{"model": "image captioner", "image_size": 32, "decoder_inner_norm": false, "optimizer": "muon", "nesterov": false, "max_grad_norm": 5.0, "batch_size": 96}
Rows from block 4 of the image encoder of a small image captioner, named by matrix and row number. Rows with one number belong to one channel. Each number is 50 + 10 x the weight over its row's rms, rounded and kept within 0 to 99. All counts start at 0. After the name is the row's rms in percent of the matrix's.
After each channel's rows are labels from the 100 images, of 14976, where the channel reaches its highest value: "top examples" is what is common among them. Only what is clearly more common there than usual is listed. The data: photos with spoken descriptions (Open Images, Localized Narratives). In brackets: how many of the 100.
# convs0: first 3x3 conv, stride 2 (encoder.blocks.4.convs.0.weight, 256x128x3x3, each kernel summed), inputs 0-127
# convs1: second 3x3 conv (encoder.blocks.4.convs.1.weight, 256x256x3x3, transposed, each kernel summed), outputs 0-127

convs0.105 084:48 52 38 58 35 60 57 46 33 60 49 43 70 56 55 44 39 55 48 58 42 46 57 41 53 46 54 52 45 62 50 60 40 36 35 15 66 59 42 47 59 51 43 34 55 37 66 48 44 53 46 43 50 40 43 53 46 34 59 59 56 68 56 56 54 57 42 51 47 60 50 61 36 59 54 50 65 63 44 53 54 61 51 51 44 63 59 58 50 42 61 47 50 73 57 60 26 59 54 40 51 31 53 37 48 49 53 79 63 52 47 54 36 53 52 47 49 58 49 30 62 51 60 59 48 44 63 67
convs1.105 075:52 48 31 66 50 39 51 44 42 62 44 61 54 52 52 49 45 37 42 40 59 60 77 80 65 57 39 49 60 51 45 52 56 47 34 48 65 54 53 67 40 54 65 49 42 55 43 42 60 46 60 50 39 55 51 49 34 71 59 67 45 52 51 44 46 60 58 64 57 43 51 47 43 63 58 51 36 59 55 45 57 41 57 57 56 57 41 52 67 60 52 36 45 53 60 47 57 38 42 54 38 43 58 45 57 49 38 47 38 33 45 40 51 54 40 57 34 39 48 37 49 38 46 41 46 58 44 54
top examples: text has "sky" (52)

convs0.30 085:47 55 60 32 45 55 31 41 47 48 35 47 42 51 47 57 69 56 39 46 53 52 48 57 45 48 50 49 46 52 65 45 59 49 54 69 36 49 62 58 48 53 32 48 48 45 47 38 45 47 52 36 36 55 54 63 43 39 48 67 54 54 58 36 44 38 64 30 45 52 43 48 40 23 47 37 45 53 63 48 54 47 56 51 44 51 56 43 57 62 45 50 68 22 54 62 45 53 58 60 57 54 50 56 56 61 57 46 56 38 57 39 56 37 80 57 37 48 45 42 89 49 47 64 48 42 58 52
convs1.30 103:61 37 55 35 37 46 51 47 44 54 56 30 49 49 38 50 41 77 47 60 63 46 44 54 43 57 57 43 49 45 39 43 58 46 49 59 43 38 51 54 54 45 51 54 53 56 43 50 51 47 61 51 69 48 50 69 46 54 51 63 52 40 54 58 26 50 34 52 38 51 45 62 55 48 50 52 66 35 47 61 47 54 39 34 47 55 39 58 34 50 32 63 69 42 37 50 52 52 58 57 54 54 65 45 44 64 50 35 40 50 66 41 46 45 55 45 61 64 56 65 51 42 56 65 39 39 58 61
top examples: text has "wall" (47); text has "standing" (46); text has "holding" (40); text has "woman" (27)

convs0.128 092:43 22 62 41 53 46 54 47 63 58 47 59 52 46 32 67 25 54 46 54 51 53 40 58 38 47 51 29 49 53 52 51 58 51 51 67 63 36 43 55 64 50 58 33 39 31 46 62 53 47 60 28 67 42 54 43 47 53 42 38 52 49 47 39 51 49 57 66 48 53 28 46 51 50 57 51 55 36 43 53 57 58 40 44 21 51 46 59 38 43 48 61 51 56 38 53 63 51 41 55 57 28 52 55 52 48 60 53 43 50 60 45 38 48 27 51 64 57 52 31 53 51 38 59 60 51 68 54
convs1.128 105:48 53 79 43 61 40 65 44 42 40 34 35 36 36 46 46 46 45 48 63 50 40 48 39 59 52 36 40 37 60 43 48 47 49 59 64 48 46 62 47 42 50 50 44 49 54 42 65 47 50 64 62 81 40 43 60 46 61 34 46 57 40 39 50 37 60 51 45 39 50 49 51 56 66 64 52 46 49 51 42 41 71 31 81 42 51 63 36 37 59 44 46 61 44 45 43 51 51 54 52 55 60 56 45 41 54 45 40 49 49 40 42 49 47 53 44 44 41 42 52 41 39 46 38 54 31 58 53
top examples: text has "standing" (51); text has "people" (46)

convs0.99 099:41 49 65 58 41 48 58 39 34 46 42 54 44 40 51 44 29 50 65 50 47 42 54 61 36 27 52 40 62 41 64 54 52 31 53 56 43 41 54 60 48 48 40 45 36 62 57 41 54 48 52 58 52 43 58 50 79 44 47 48 54 51 34 56 58 53 56 52 48 51 45 46 37 63 45 68 39 62 46 35 42 35 49 37 42 66 59 57 34 50 47 45 53 57 30 53 57 53 58 59 60 50 61 49 47 45 54 42 43 39 78 58 40 55 34 54 45 63 53 23 61 24 48 50 47 52 59 42
convs1.99 100:52 45 42 41 46 46 50 38 34 54 48 55 46 71 42 39 48 47 42 42 44 54 41 46 41 41 57 48 47 48 35 42 47 42 67 51 47 40 45 48 49 51 68 50 41 45 62 36 58 75 46 46 64 44 45 66 52 27 50 63 54 54 48 51 47 58 52 49 55 47 43 53 63 56 40 46 63 42 22 61 62 52 37 44 48 60 27 48 49 42 45 46 58 55 56 48 32 59 59 51 56 48 38 44 55 43 31 44 35 50 52 50 61 45 43 38 54 60 49 37 50 38 52 63 46 49 42 36
top examples: text has "man" (30)

convs0.237 092:55 54 43 57 40 52 61 63 38 53 39 43 50 60 42 45 62 43 63 46 72 51 66 46 44 72 47 70 56 60 65 52 45 39 50 63 44 55 45 50 41 58 50 49 61 68 51 57 33 39 28 47 51 43 52 55 64 53 64 51 45 62 54 54 40 50 55 17 58 43 55 56 46 44 46 65 30 45 40 32 45 46 52 53 48 58 62 53 56 48 46 48 43 34 59 50 57 45 55 28 51 45 49 57 52 50 62 41 47 58 65 56 45 45 38 54 66 52 36 47 61 41 55 68 57 21 56 57
convs1.237 081:45 65 50 61 54 39 43 50 38 44 61 47 53 51 38 52 36 60 56 65 34 48 45 56 60 51 53 40 54 44 40 43 44 41 29 53 45 51 35 45 61 40 56 46 48 47 48 45 39 18 39 54 49 39 45 47 46 66 46 49 47 48 63 57 51 58 40 34 58 52 49 47 43 39 63 69 38 65 54 48 31 42 40 49 29 48 49 49 24 42 32 50 44 59 44 47 56 58 45 61 34 38 41 45 44 58 40 51 37 51 45 67 46 44 40 62 43 51 49 60 61 59 47 39 58 50 45 51
top examples: text has "sky" (58)

convs0.46 112:41 35 52 36 47 54 44 44 53 51 45 49 48 64 21 53 45 59 47 34 47 50 66 51 44 55 40 51 56 43 54 45 50 56 55 44 50 48 44 22 43 51 48 61 50 47 58 46 54 59 38 31 45 48 34 50 56 54 40 52 53 30 59 48 44 46 37 36 49 42 32 42 50 58 37 49 57 42 45 59 45 45 38 49 48 50 58 45 51 49 41 45 63 55 81 61 58 47 52 32 75 44 67 55 50 44 36 60 47 54 43 31 53 58 55 54 58 48 45 53 72 37 42 58 66 42 51 81
convs1.46 112:33 54 49 51 63 56 43 50 44 49 62 46 47 39 60 56 44 36 52 46 44 64 45 51 54 52 38 51 49 48 43 44 59 53 54 54 57 59 40 58 52 67 46 47 50 34 54 43 64 38 51 50 76 47 51 64 46 51 41 56 65 41 49 41 41 36 57 59 42 78 50 61 43 50 52 34 34 59 34 30 58 33 53 40 55 38 51 57 52 44 46 54 53 40 40 46 83 45 40 50 52 49 55 51 46 46 53 43 47 53 57 54 36 52 69 71 47 44 41 52 72 61 60 72 44 75 60 55
top examples: text has "sky" (59); text has "buildings" (30)

convs0.68 098:64 48 45 44 40 55 34 38 46 56 45 66 60 47 46 57 58 31 66 40 47 49 50 46 43 41 29 44 58 52 56 57 40 41 49 54 24 41 52 54 41 53 51 57 55 48 49 49 64 43 48 46 63 63 48 51 40 46 57 53 45 68 45 57 34 34 47 39 28 37 45 54 25 53 59 38 31 65 49 39 63 38 66 47 42 44 50 47 33 36 56 55 56 34 40 50 47 31 66 48 41 51 51 65 53 47 49 48 75 56 61 49 50 59 40 46 53 51 51 68 44 67 61 64 52 43 42 46
convs1.68 125:56 45 49 39 39 44 44 37 53 43 48 36 54 69 48 81 40 43 52 60 38 53 47 42 47 32 50 47 64 45 52 53 43 66 61 42 45 33 48 50 73 46 39 58 57 53 67 63 49 59 59 54 51 35 51 48 47 57 30 57 40 45 45 53 43 38 57 43 56 53 45 59 55 48 38 64 32 47 40 40 55 72 35 64 59 55 38 51 60 69 56 56 33 55 51 50 42 56 41 67 58 41 47 60 43 49 43 58 33 70 34 72 43 44 62 56 51 63 57 57 58 66 73 50 67 57 49 43
top examples: text has "building" (25)

convs0.210 095:57 49 47 55 68 58 31 53 47 54 41 44 46 58 48 69 39 40 41 59 60 67 51 46 68 79 50 62 63 28 44 49 45 47 67 34 56 48 50 53 65 55 56 73 61 37 52 75 47 55 59 34 46 48 58 47 50 53 54 70 46 40 64 32 42 33 55 55 50 59 53 42 46 49 49 43 44 32 51 67 48 46 50 38 61 33 48 47 40 36 50 41 39 61 52 39 51 66 58 39 62 55 37 47 44 42 56 56 51 36 38 44 44 55 60 48 48 50 61 37 44 59 41 52 54 51 58 52
convs1.210 062:59 54 45 44 57 51 41 36 47 56 51 26 58 45 63 46 29 38 40 37 52 51 69 55 36 40 44 40 78 40 28 45 45 57 47 55 37 44 54 62 54 36 50 58 56 69 30 41 56 59 58 59 52 53 41 41 50 46 43 51 49 55 59 52 44 50 53 62 50 44 51 44 47 49 67 53 49 33 54 66 44 45 28 69 36 46 65 47 53 37 61 49 47 54 43 38 46 47 58 38 68 50 43 46 42 59 47 56 50 48 59 34 39 41 44 53 51 57 47 41 43 72 51 50 59 51 64 41
top examples: text has "sky" (50); text has "bottom" (25)

convs0.249 131:57 48 36 51 57 49 46 38 46 53 53 55 40 53 40 70 60 47 50 45 54 54 59 57 43 66 47 42 52 40 42 54 48 67 65 25 57 40 42 49 56 51 48 36 29 39 39 54 48 49 60 30 40 37 50 53 41 45 37 58 44 56 30 46 42 35 48 41 33 44 38 37 51 36 46 36 37 20 44 42 49 47 45 49 42 45 35 50 54 48 50 49 51 59 36 46 52 73 39 47 55 60 47 53 53 66 46 65 52 49 63 45 52 60 45 62 61 49 62 43 82 71 50 52 57 49 46 46
convs1.249 161:52 49 38 36 47 65 48 40 45 48 53 50 43 50 69 44 42 31 44 52 60 51 48 49 40 39 47 54 31 55 46 45 40 46 43 54 50 56 26 43 44 47 53 46 42 55 52 51 47 52 56 42 46 47 58 62 27 49 50 40 41 57 49 57 63 41 62 49 52 51 62 43 56 64 41 51 51 57 59 59 66 51 53 46 56 49 35 67 48 44 69 53 58 53 44 61 60 57 40 44 53 70 54 46 44 54 21 50 44 44 46 35 34 51 41 81 38 46 40 51 51 40 36 39 36 61 43 55
top examples: text has "trees" (61); text has "sky" (57); text has "grass" (41)

convs0.163 133:62 41 38 65 58 33 47 40 39 62 62 45 46 35 43 49 45 51 36 27 60 56 46 45 42 50 39 48 62 39 56 49 48 61 47 82 56 51 51 39 51 53 50 27 60 38 51 53 55 49 38 44 37 54 55 75 51 40 35 58 45 40 63 45 55 45 27 41 53 49 52 52 66 44 52 56 55 41 42 37 55 42 62 50 43 44 52 42 53 48 40 47 45 56 33 35 62 45 53 55 62 63 41 64 41 59 46 31 50 35 47 64 56 54 44 43 65 49 55 59 39 66 37 44 49 64 35 56
convs1.163 129:60 41 49 45 46 57 46 50 43 33 35 56 61 33 50 29 44 36 48 48 55 42 54 41 45 96 42 47 32 43 59 43 59 53 58 47 48 45 44 64 46 55 52 50 63 66 57 54 53 43 59 57 57 48 48 42 61 50 58 52 55 29 43 47 45 40 55 53 42 63 62 45 42 59 51 39 49 56 51 37 61 48 55 42 57 58 92 53 67 39 41 52 55 58 46 62 34 56 36 38 50 45 39 38 46 48 63 46 35 43 58 35 55 44 46 37 50 38 45 47 37 51 51 48 45 50 48 62
top examples: text has "sky" (52); text has "water" (25)

convs0.216 116:58 45 48 42 48 34 34 35 53 53 49 50 38 39 42 48 32 48 58 52 68 61 45 46 66 61 53 50 56 49 52 48 41 45 30 52 46 53 53 46 51 54 68 56 62 47 56 68 40 54 56 34 44 37 74 40 33 55 53 48 46 41 59 48 47 38 35 37 49 57 49 38 28 38 59 55 68 56 31 51 51 49 53 54 51 63 63 23 47 48 51 53 57 43 60 59 50 53 56 50 77 63 51 44 37 49 57 42 56 73 47 49 49 55 46 67 30 62 46 42 41 47 39 45 64 44 48 58
convs1.216 131:49 55 59 59 62 50 54 48 47 42 42 51 45 42 39 41 51 42 52 60 71 48 60 49 56 71 47 47 41 53 60 47 66 58 50 54 45 64 81 45 44 51 45 62 65 56 50 55 59 49 49 50 40 49 43 55 55 40 37 58 49 54 58 40 51 38 51 44 41 49 53 22 52 64 76 50 58 55 35 52 52 48 71 34 49 62 89 60 39 39 65 48 67 56 46 46 43 54 39 47 47 45 43 39 46 47 44 68 42 60 70 58 32 42 52 64 55 48 56 54 44 54 52 51 53 51 54 30
top examples: text has "trees" (68); text has "sky" (60); text has "water" (33)

convs0.195 080:57 46 58 41 51 65 38 37 60 55 60 50 51 43 46 36 57 39 55 22 72 67 52 48 48 38 44 35 53 48 59 68 48 51 36 43 59 48 43 36 56 51 38 45 52 53 54 62 55 46 41 49 44 45 46 44 38 40 70 47 50 48 74 40 72 56 50 47 49 50 56 49 37 42 40 63 52 47 55 60 49 64 56 35 61 44 47 51 34 46 45 27 50 39 49 38 50 25 48 67 37 48 44 47 45 44 39 52 49 67 50 41 38 48 44 55 56 52 58 53 63 77 49 41 29 44 50 38
convs1.195 111:44 46 60 35 63 45 86 49 46 47 56 40 50 66 50 36 48 52 48 67 52 59 48 44 43 55 55 60 42 58 41 48 54 44 36 52 47 40 37 72 57 59 65 54 59 50 51 43 57 47 46 51 45 52 53 58 42 42 43 59 57 38 54 64 57 47 45 34 32 38 56 47 40 38 29 71 41 47 41 60 31 55 45 53 49 61 42 28 46 83 35 40 56 27 36 32 60 52 47 64 76 57 47 48 40 53 51 58 49 43 43 55 56 63 45 53 30 67 42 53 44 56 54 60 56 56 44 36
top examples: text has "wall" (41)

convs0.254 097:54 38 60 44 52 54 37 53 59 51 58 51 43 58 47 50 37 48 41 65 56 64 43 51 54 52 41 48 52 28 54 38 54 60 49 43 38 47 72 46 45 56 47 61 51 41 41 61 48 49 66 72 57 45 52 68 54 53 59 33 54 44 45 42 55 54 36 25 51 56 57 50 57 28 43 57 59 63 50 57 64 48 63 46 38 45 52 43 56 41 39 63 50 25 24 47 45 37 39 44 65 61 42 46 41 44 41 52 46 53 59 50 33 46 43 52 60 62 60 72 57 63 41 49 59 24 45 50
convs1.254 094:26 52 48 64 45 62 30 48 49 57 49 20 48 52 60 49 43 54 56 67 37 61 54 55 55 67 52 43 50 42 43 59 50 52 54 47 50 40 62 39 74 39 29 77 61 55 48 62 55 43 43 55 54 44 61 60 58 46 41 52 63 57 46 45 47 29 45 46 59 46 55 45 57 42 54 64 51 49 41 47 63 44 37 49 56 35 49 55 21 62 55 68 49 56 40 25 36 46 46 77 42 56 58 57 47 55 59 52 42 53 43 42 37 45 69 54 45 71 40 45 50 42 59 33 63 50 49 51
top examples: text has "wall" (42)

convs0.108 133:45 49 49 47 50 40 43 35 51 52 76 30 59 53 58 48 43 44 58 30 86 62 52 42 44 50 53 41 47 61 54 41 44 46 40 74 44 50 47 56 60 50 51 29 57 44 51 48 43 45 50 37 36 38 56 44 53 50 66 49 29 44 54 49 59 55 53 51 44 52 58 35 44 56 24 55 64 33 47 57 49 59 53 46 60 61 70 31 56 49 32 50 44 48 55 59 39 53 43 50 36 50 36 70 44 37 61 52 57 52 59 37 57 46 52 48 40 54 51 54 42 40 64 57 51 36 52 59
convs1.108 140:32 35 48 51 39 47 55 46 49 46 44 48 60 53 38 50 66 56 46 50 63 35 49 45 48 83 49 47 53 49 59 52 52 47 47 47 51 69 55 53 48 59 51 48 57 51 63 34 51 44 50 45 50 44 54 42 42 47 46 55 50 67 69 48 50 62 46 44 42 45 41 32 39 57 55 49 38 85 56 66 55 42 34 45 32 59 67 33 41 48 67 46 46 49 48 42 50 50 58 49 55 60 38 48 40 62 56 68 44 57 47 50 58 34 56 78 57 44 53 57 56 61 49 46 50 42 53 29
top examples: text has "trees" (82); text has "sky" (80)

convs0.122 079:61 52 78 57 47 44 52 45 39 57 38 48 63 34 38 58 39 58 60 56 49 45 56 57 28 41 58 53 52 43 52 50 40 41 75 43 56 40 48 37 43 51 41 53 55 50 40 33 44 58 64 47 51 63 53 47 37 63 49 30 39 45 37 62 54 55 39 59 48 33 69 33 41 56 41 43 43 47 38 42 50 42 50 49 47 54 50 69 26 51 62 56 59 45 65 47 64 55 44 48 33 53 48 47 41 46 44 59 47 50 36 51 58 67 44 32 44 45 49 55 38 34 51 60 36 71 52 52
convs1.122 078:68 52 79 43 40 33 53 64 56 64 51 35 58 58 42 52 50 55 51 44 50 49 43 51 56 42 47 31 51 47 55 41 48 40 52 71 57 32 64 63 43 55 45 34 43 41 55 54 39 48 48 54 45 58 48 43 38 51 37 44 35 40 29 55 59 48 46 54 29 48 59 82 50 50 57 44 52 50 57 51 42 54 51 54 48 41 51 52 63 46 47 43 51 55 53 38 51 39 48 39 56 55 56 40 48 41 46 37 62 46 54 51 38 44 52 47 44 50 45 43 39 51 49 49 59 45 40 76
top examples: text has "trees" (56); text has "sky" (52); text has "grass" (34)

convs0.24 085:58 57 53 51 61 54 45 38 52 52 57 48 53 62 56 47 64 47 39 80 54 49 29 63 36 62 55 60 59 40 68 48 41 51 44 56 55 44 37 45 37 52 46 47 59 36 46 45 41 51 45 15 41 31 44 46 39 40 64 35 47 55 40 30 60 43 73 60 58 48 32 41 54 39 49 45 65 47 45 37 61 54 47 51 37 47 54 54 56 47 43 64 56 42 49 44 48 43 53 51 44 37 56 51 38 51 53 44 41 42 52 56 62 53 61 56 70 44 55 43 67 59 27 43 44 48 61 61
convs1.24 108:44 56 18 55 52 65 56 49 35 52 65 47 49 37 51 42 49 48 45 38 56 46 46 48 61 40 48 38 64 38 67 56 69 57 54 48 60 52 59 31 48 46 37 45 53 66 52 53 60 47 49 58 49 37 49 57 53 53 46 41 62 49 39 30 49 34 50 47 46 58 45 59 59 41 40 56 53 31 51 45 48 56 47 51 51 43 51 37 46 44 48 54 63 60 43 50 30 43 40 47 35 49 52 55 61 49 61 40 59 48 50 36 55 50 49 20 59 46 56 53 53 55 50 55 51 59 42 76
top examples: text has "man" (33)

convs0.69 130:44 63 33 60 53 51 53 61 70 61 42 55 48 47 71 47 44 41 62 50 41 48 42 51 48 48 49 42 39 37 55 40 54 43 44 34 59 44 45 36 50 51 58 54 55 63 41 42 56 47 46 63 45 37 40 47 47 47 75 37 52 51 52 59 45 65 38 49 39 46 53 45 35 41 54 41 48 65 60 36 49 55 55 40 12 51 54 59 49 53 45 50 30 52 43 53 55 50 44 63 43 33 59 77 50 54 56 43 60 58 62 54 57 49 48 46 83 57 43 40 28 45 59 62 43 50 51 52
convs1.69 118:60 55 40 27 51 55 36 48 44 48 42 65 49 46 67 45 52 43 45 22 62 48 44 40 47 58 50 53 43 63 42 40 41 62 47 51 45 57 51 67 41 45 53 38 65 65 48 56 68 45 47 46 57 42 56 42 65 40 47 50 52 57 48 46 48 43 71 52 61 43 51 50 54 66 51 47 24 47 33 42 61 45 52 65 51 46 46 42 48 38 63 42 37 53 62 51 51 34 47 70 49 37 52 62 47 44 37 56 45 50 42 31 47 56 50 38 40 54 51 45 53 44 45 48 48 47 45 50
top examples: text has "man" (40); text has "holding" (36); text has "wearing" (34)

convs0.138 100:56 44 59 61 46 31 44 49 54 46 58 66 49 53 49 55 37 39 40 46 72 58 53 46 61 22 51 41 42 72 41 29 49 57 40 48 50 56 54 50 51 48 38 29 65 56 49 35 43 52 59 45 45 46 49 62 53 61 57 49 43 42 47 67 60 48 47 55 49 52 47 49 76 51 47 47 60 56 51 54 47 68 43 41 43 50 49 39 58 57 42 48 47 53 45 36 64 44 73 52 46 46 52 41 66 42 64 26 43 42 49 46 74 55 46 27 43 49 62 56 40 36 53 44 46 74 52 51
convs1.138 096:57 43 59 30 53 48 57 53 50 45 36 51 45 55 31 47 57 70 35 51 46 39 39 41 63 57 40 44 52 39 45 52 50 45 62 53 41 41 58 50 44 57 59 65 42 50 49 45 62 62 48 55 45 41 63 64 52 44 50 57 44 46 60 59 50 77 46 47 53 40 72 32 68 40 38 41 40 63 61 59 57 58 33 46 41 65 48 48 45 50 48 48 54 60 51 52 57 62 77 41 63 60 49 51 50 56 55 53 48 65 55 46 53 60 77 49 63 45 46 52 52 49 50 56 44 57 40 40
top examples: text has "trees" (71); text has "sky" (53); text has "grass" (28)

convs0.239 120:40 47 52 44 46 35 49 39 50 50 63 61 50 64 45 23 48 44 58 37 51 52 58 57 54 50 41 50 58 37 49 58 36 45 51 37 40 46 43 85 57 54 50 60 49 52 46 57 32 43 27 43 18 42 46 52 55 48 54 34 47 55 45 50 46 41 57 53 57 51 77 33 65 66 35 51 47 73 46 53 40 39 46 44 44 43 51 51 50 45 48 44 56 35 46 52 41 53 48 61 49 42 51 43 42 53 49 74 54 45 54 58 46 53 59 62 60 62 44 40 59 62 39 70 51 42 58 57
convs1.239 128:38 56 39 62 63 51 42 55 63 45 46 69 52 61 48 45 51 47 63 55 62 63 40 47 56 61 45 46 43 75 62 58 79 54 41 54 58 56 42 57 34 49 68 48 47 54 52 64 52 48 53 50 46 67 59 56 36 60 44 52 60 62 70 72 36 63 54 41 60 44 62 44 43 42 40 47 61 92 64 55 54 48 44 49 41 66 45 35 51 40 39 42 45 46 52 41 55 45 49 58 58 62 62 49 53 61 49 78 57 47 60 50 54 47 48 63 53 50 49 59 51 46 38 42 51 26 48 28
top examples: text has "sky" (60); text has "trees" (58)

convs0.157 104:56 28 65 56 55 47 57 35 55 42 47 73 56 43 42 62 48 62 53 40 58 66 51 70 50 27 41 48 56 59 47 45 74 52 56 62 62 41 35 53 57 49 57 32 31 46 55 58 61 46 39 63 53 45 38 54 38 52 39 61 45 36 41 37 53 45 53 57 46 63 43 38 37 44 58 48 54 42 24 55 47 44 45 54 41 50 50 54 37 46 62 56 66 46 69 54 37 55 47 43 47 41 52 38 48 55 48 56 44 35 39 48 43 45 55 69 67 46 40 42 49 38 42 52 30 46 56 37
convs1.157 092:50 35 71 56 40 48 67 48 60 55 46 62 56 44 38 44 46 49 64 59 54 43 47 51 51 45 55 45 49 33 41 57 39 62 57 45 53 53 52 50 55 39 50 39 48 39 48 69 49 56 44 43 61 48 31 63 43 54 53 59 33 44 35 51 46 75 59 53 38 49 74 58 49 43 54 46 40 61 47 42 53 65 54 53 48 53 74 56 59 61 56 56 69 56 55 41 57 56 47 37 47 50 36 42 38 49 61 55 45 41 53 30 51 50 54 52 42 43 50 40 47 57 45 37 49 43 42 50
top examples: text has "standing" (52)

convs0.1 091:45 52 37 52 45 67 38 41 53 54 59 47 41 43 51 45 54 43 65 40 53 40 35 58 48 38 52 47 51 36 60 49 66 48 34 65 48 48 37 65 69 48 46 40 43 45 39 49 39 44 47 18 56 51 52 51 34 47 52 34 50 49 69 48 57 50 54 44 61 50 53 62 34 39 57 33 41 58 47 52 60 56 51 52 24 65 43 47 49 61 54 41 78 41 46 46 61 45 56 48 49 55 51 61 61 45 48 41 46 63 68 45 74 53 48 54 65 43 47 57 37 74 63 52 49 48 50 37
convs1.1 121:56 39 53 51 36 58 52 54 48 57 57 43 54 58 49 35 51 32 58 39 54 48 41 49 48 51 56 38 60 60 57 53 50 55 53 54 42 34 73 51 44 56 53 34 43 54 57 37 31 47 66 47 69 40 74 45 67 51 40 57 44 32 43 39 28 48 41 45 43 47 54 66 58 31 50 54 59 46 55 54 46 59 31 60 58 41 41 41 32 58 40 49 55 52 38 56 26 43 52 80 44 53 49 43 34 61 57 53 39 55 51 43 45 60 52 21 49 51 60 59 54 60 50 50 51 22 59 53
top examples: text has "standing" (46); text has "wall" (42)

convs0.177 093:51 56 62 51 52 37 56 63 58 50 66 49 27 43 56 55 43 74 34 43 37 48 59 54 53 69 43 46 45 52 50 52 42 65 60 44 35 39 43 25 40 45 42 59 45 55 35 57 46 57 33 45 46 38 40 42 41 53 63 55 60 52 52 59 46 63 48 42 50 32 38 61 56 59 59 49 44 55 49 59 46 48 52 58 29 57 55 39 39 49 40 51 57 46 65 74 46 69 43 54 53 43 56 53 43 56 42 62 64 57 39 63 48 56 39 62 68 53 58 34 51 30 42 32 57 46 36 55
convs1.177 075:50 46 43 56 77 56 46 67 40 42 49 54 54 39 41 40 45 61 59 53 41 57 42 45 47 20 46 49 47 54 35 46 53 49 60 64 51 43 30 50 57 59 54 40 35 43 51 55 44 60 55 48 62 58 36 66 55 44 52 42 52 51 47 40 62 68 34 50 67 60 59 53 49 45 54 64 38 57 42 38 42 43 62 39 49 54 58 44 40 59 44 56 54 56 38 49 81 56 33 43 23 52 43 49 29 33 42 48 53 58 49 42 31 44 49 58 46 49 45 57 61 50 44 58 53 64 50 54
top examples: text has "sky" (55)

convs0.13 084:62 49 42 52 56 52 56 40 50 37 41 56 59 51 36 58 51 59 29 47 42 31 62 59 52 33 44 50 41 57 36 57 40 49 83 29 57 53 49 39 59 36 53 48 38 48 46 52 64 56 47 65 38 66 44 43 42 49 42 68 41 45 47 56 54 45 49 57 35 37 50 52 60 52 46 44 66 62 54 40 42 65 45 34 57 52 55 64 61 52 59 49 53 70 53 60 61 51 37 40 60 31 40 42 45 57 62 53 66 56 41 54 75 45 42 43 53 51 51 30 44 64 64 52 50 54 51 59
convs1.13 069:67 32 58 40 48 56 50 48 46 43 38 54 61 38 56 48 41 53 56 51 56 53 34 63 71 47 51 58 57 60 36 54 45 44 52 46 39 42 42 41 50 44 52 50 30 46 54 43 32 56 57 47 46 78 57 48 48 59 56 54 42 43 51 36 40 55 52 66 41 67 55 50 46 50 39 47 77 45 52 65 68 33 80 47 49 54 33 44 51 38 44 51 60 39 31 68 55 57 41 46 48 46 42 64 48 45 52 51 54 33 51 45 57 51 43 61 43 38 50 46 36 44 50 62 47 42 54 46
top examples: text has "road" (29); text has "buildings" (29)

convs0.123 081:68 38 43 60 58 48 50 51 45 58 49 47 60 46 66 61 57 35 54 25 55 52 50 32 44 57 44 58 57 52 42 38 36 66 39 40 40 41 39 46 56 42 38 60 59 47 36 34 30 47 52 51 46 50 54 36 82 56 32 64 52 48 60 45 41 41 65 47 37 64 56 52 48 39 45 55 60 60 51 65 45 35 52 48 54 53 32 52 38 55 44 54 49 43 58 30 57 53 49 40 47 44 53 38 43 46 52 52 43 54 69 51 39 58 48 62 57 48 61 57 58 79 36 52 47 60 38 51
convs1.123 090:46 40 42 45 57 46 61 71 55 48 51 41 49 60 64 70 48 63 46 20 43 51 45 45 57 43 48 59 54 35 34 62 52 72 65 38 58 63 42 69 69 50 44 70 67 41 58 53 70 46 31 61 58 45 47 61 45 43 46 51 51 46 49 49 58 60 65 51 50 49 45 63 53 58 32 50 46 52 58 57 52 66 45 56 64 51 48 61 50 38 63 48 46 64 51 48 66 55 59 56 52 57 53 63 46 47 61 56 64 59 48 54 39 64 68 52 50 65 59 59 69 63 62 58 28 50 65 35
top examples: text has "building" (27)

convs0.181 088:57 58 62 41 52 39 52 37 59 44 37 50 49 52 57 37 44 32 49 24 33 66 41 50 58 42 39 55 45 52 34 60 43 40 39 45 42 36 45 57 56 53 51 47 54 59 73 49 58 57 77 54 75 52 48 42 55 35 28 54 51 65 48 51 47 43 64 38 50 44 34 48 41 63 46 46 54 65 67 32 52 51 50 39 65 53 61 47 47 53 57 61 50 48 42 51 42 45 60 62 47 56 51 50 41 45 62 42 62 60 40 24 49 51 50 42 45 54 56 58 72 51 61 56 35 52 52 37
convs1.181 080:36 45 41 62 45 41 31 44 46 57 63 60 64 70 59 51 55 38 46 55 31 54 36 60 37 48 36 66 53 51 54 56 30 42 49 37 49 45 55 42 48 43 41 29 45 58 43 44 48 62 56 50 35 47 43 47 45 48 59 49 45 45 44 62 41 47 39 45 44 53 55 36 47 53 39 53 37 32 44 60 49 57 66 61 59 59 39 65 51 60 41 60 63 52 45 68 45 46 56 38 49 49 42 62 57 46 57 55 63 43 31 60 47 46 42 56 53 68 50 51 33 42 49 54 47 38 42 39
top examples: text has "wall" (42); text has "holding" (35); text has "wearing" (30); text has "woman" (26)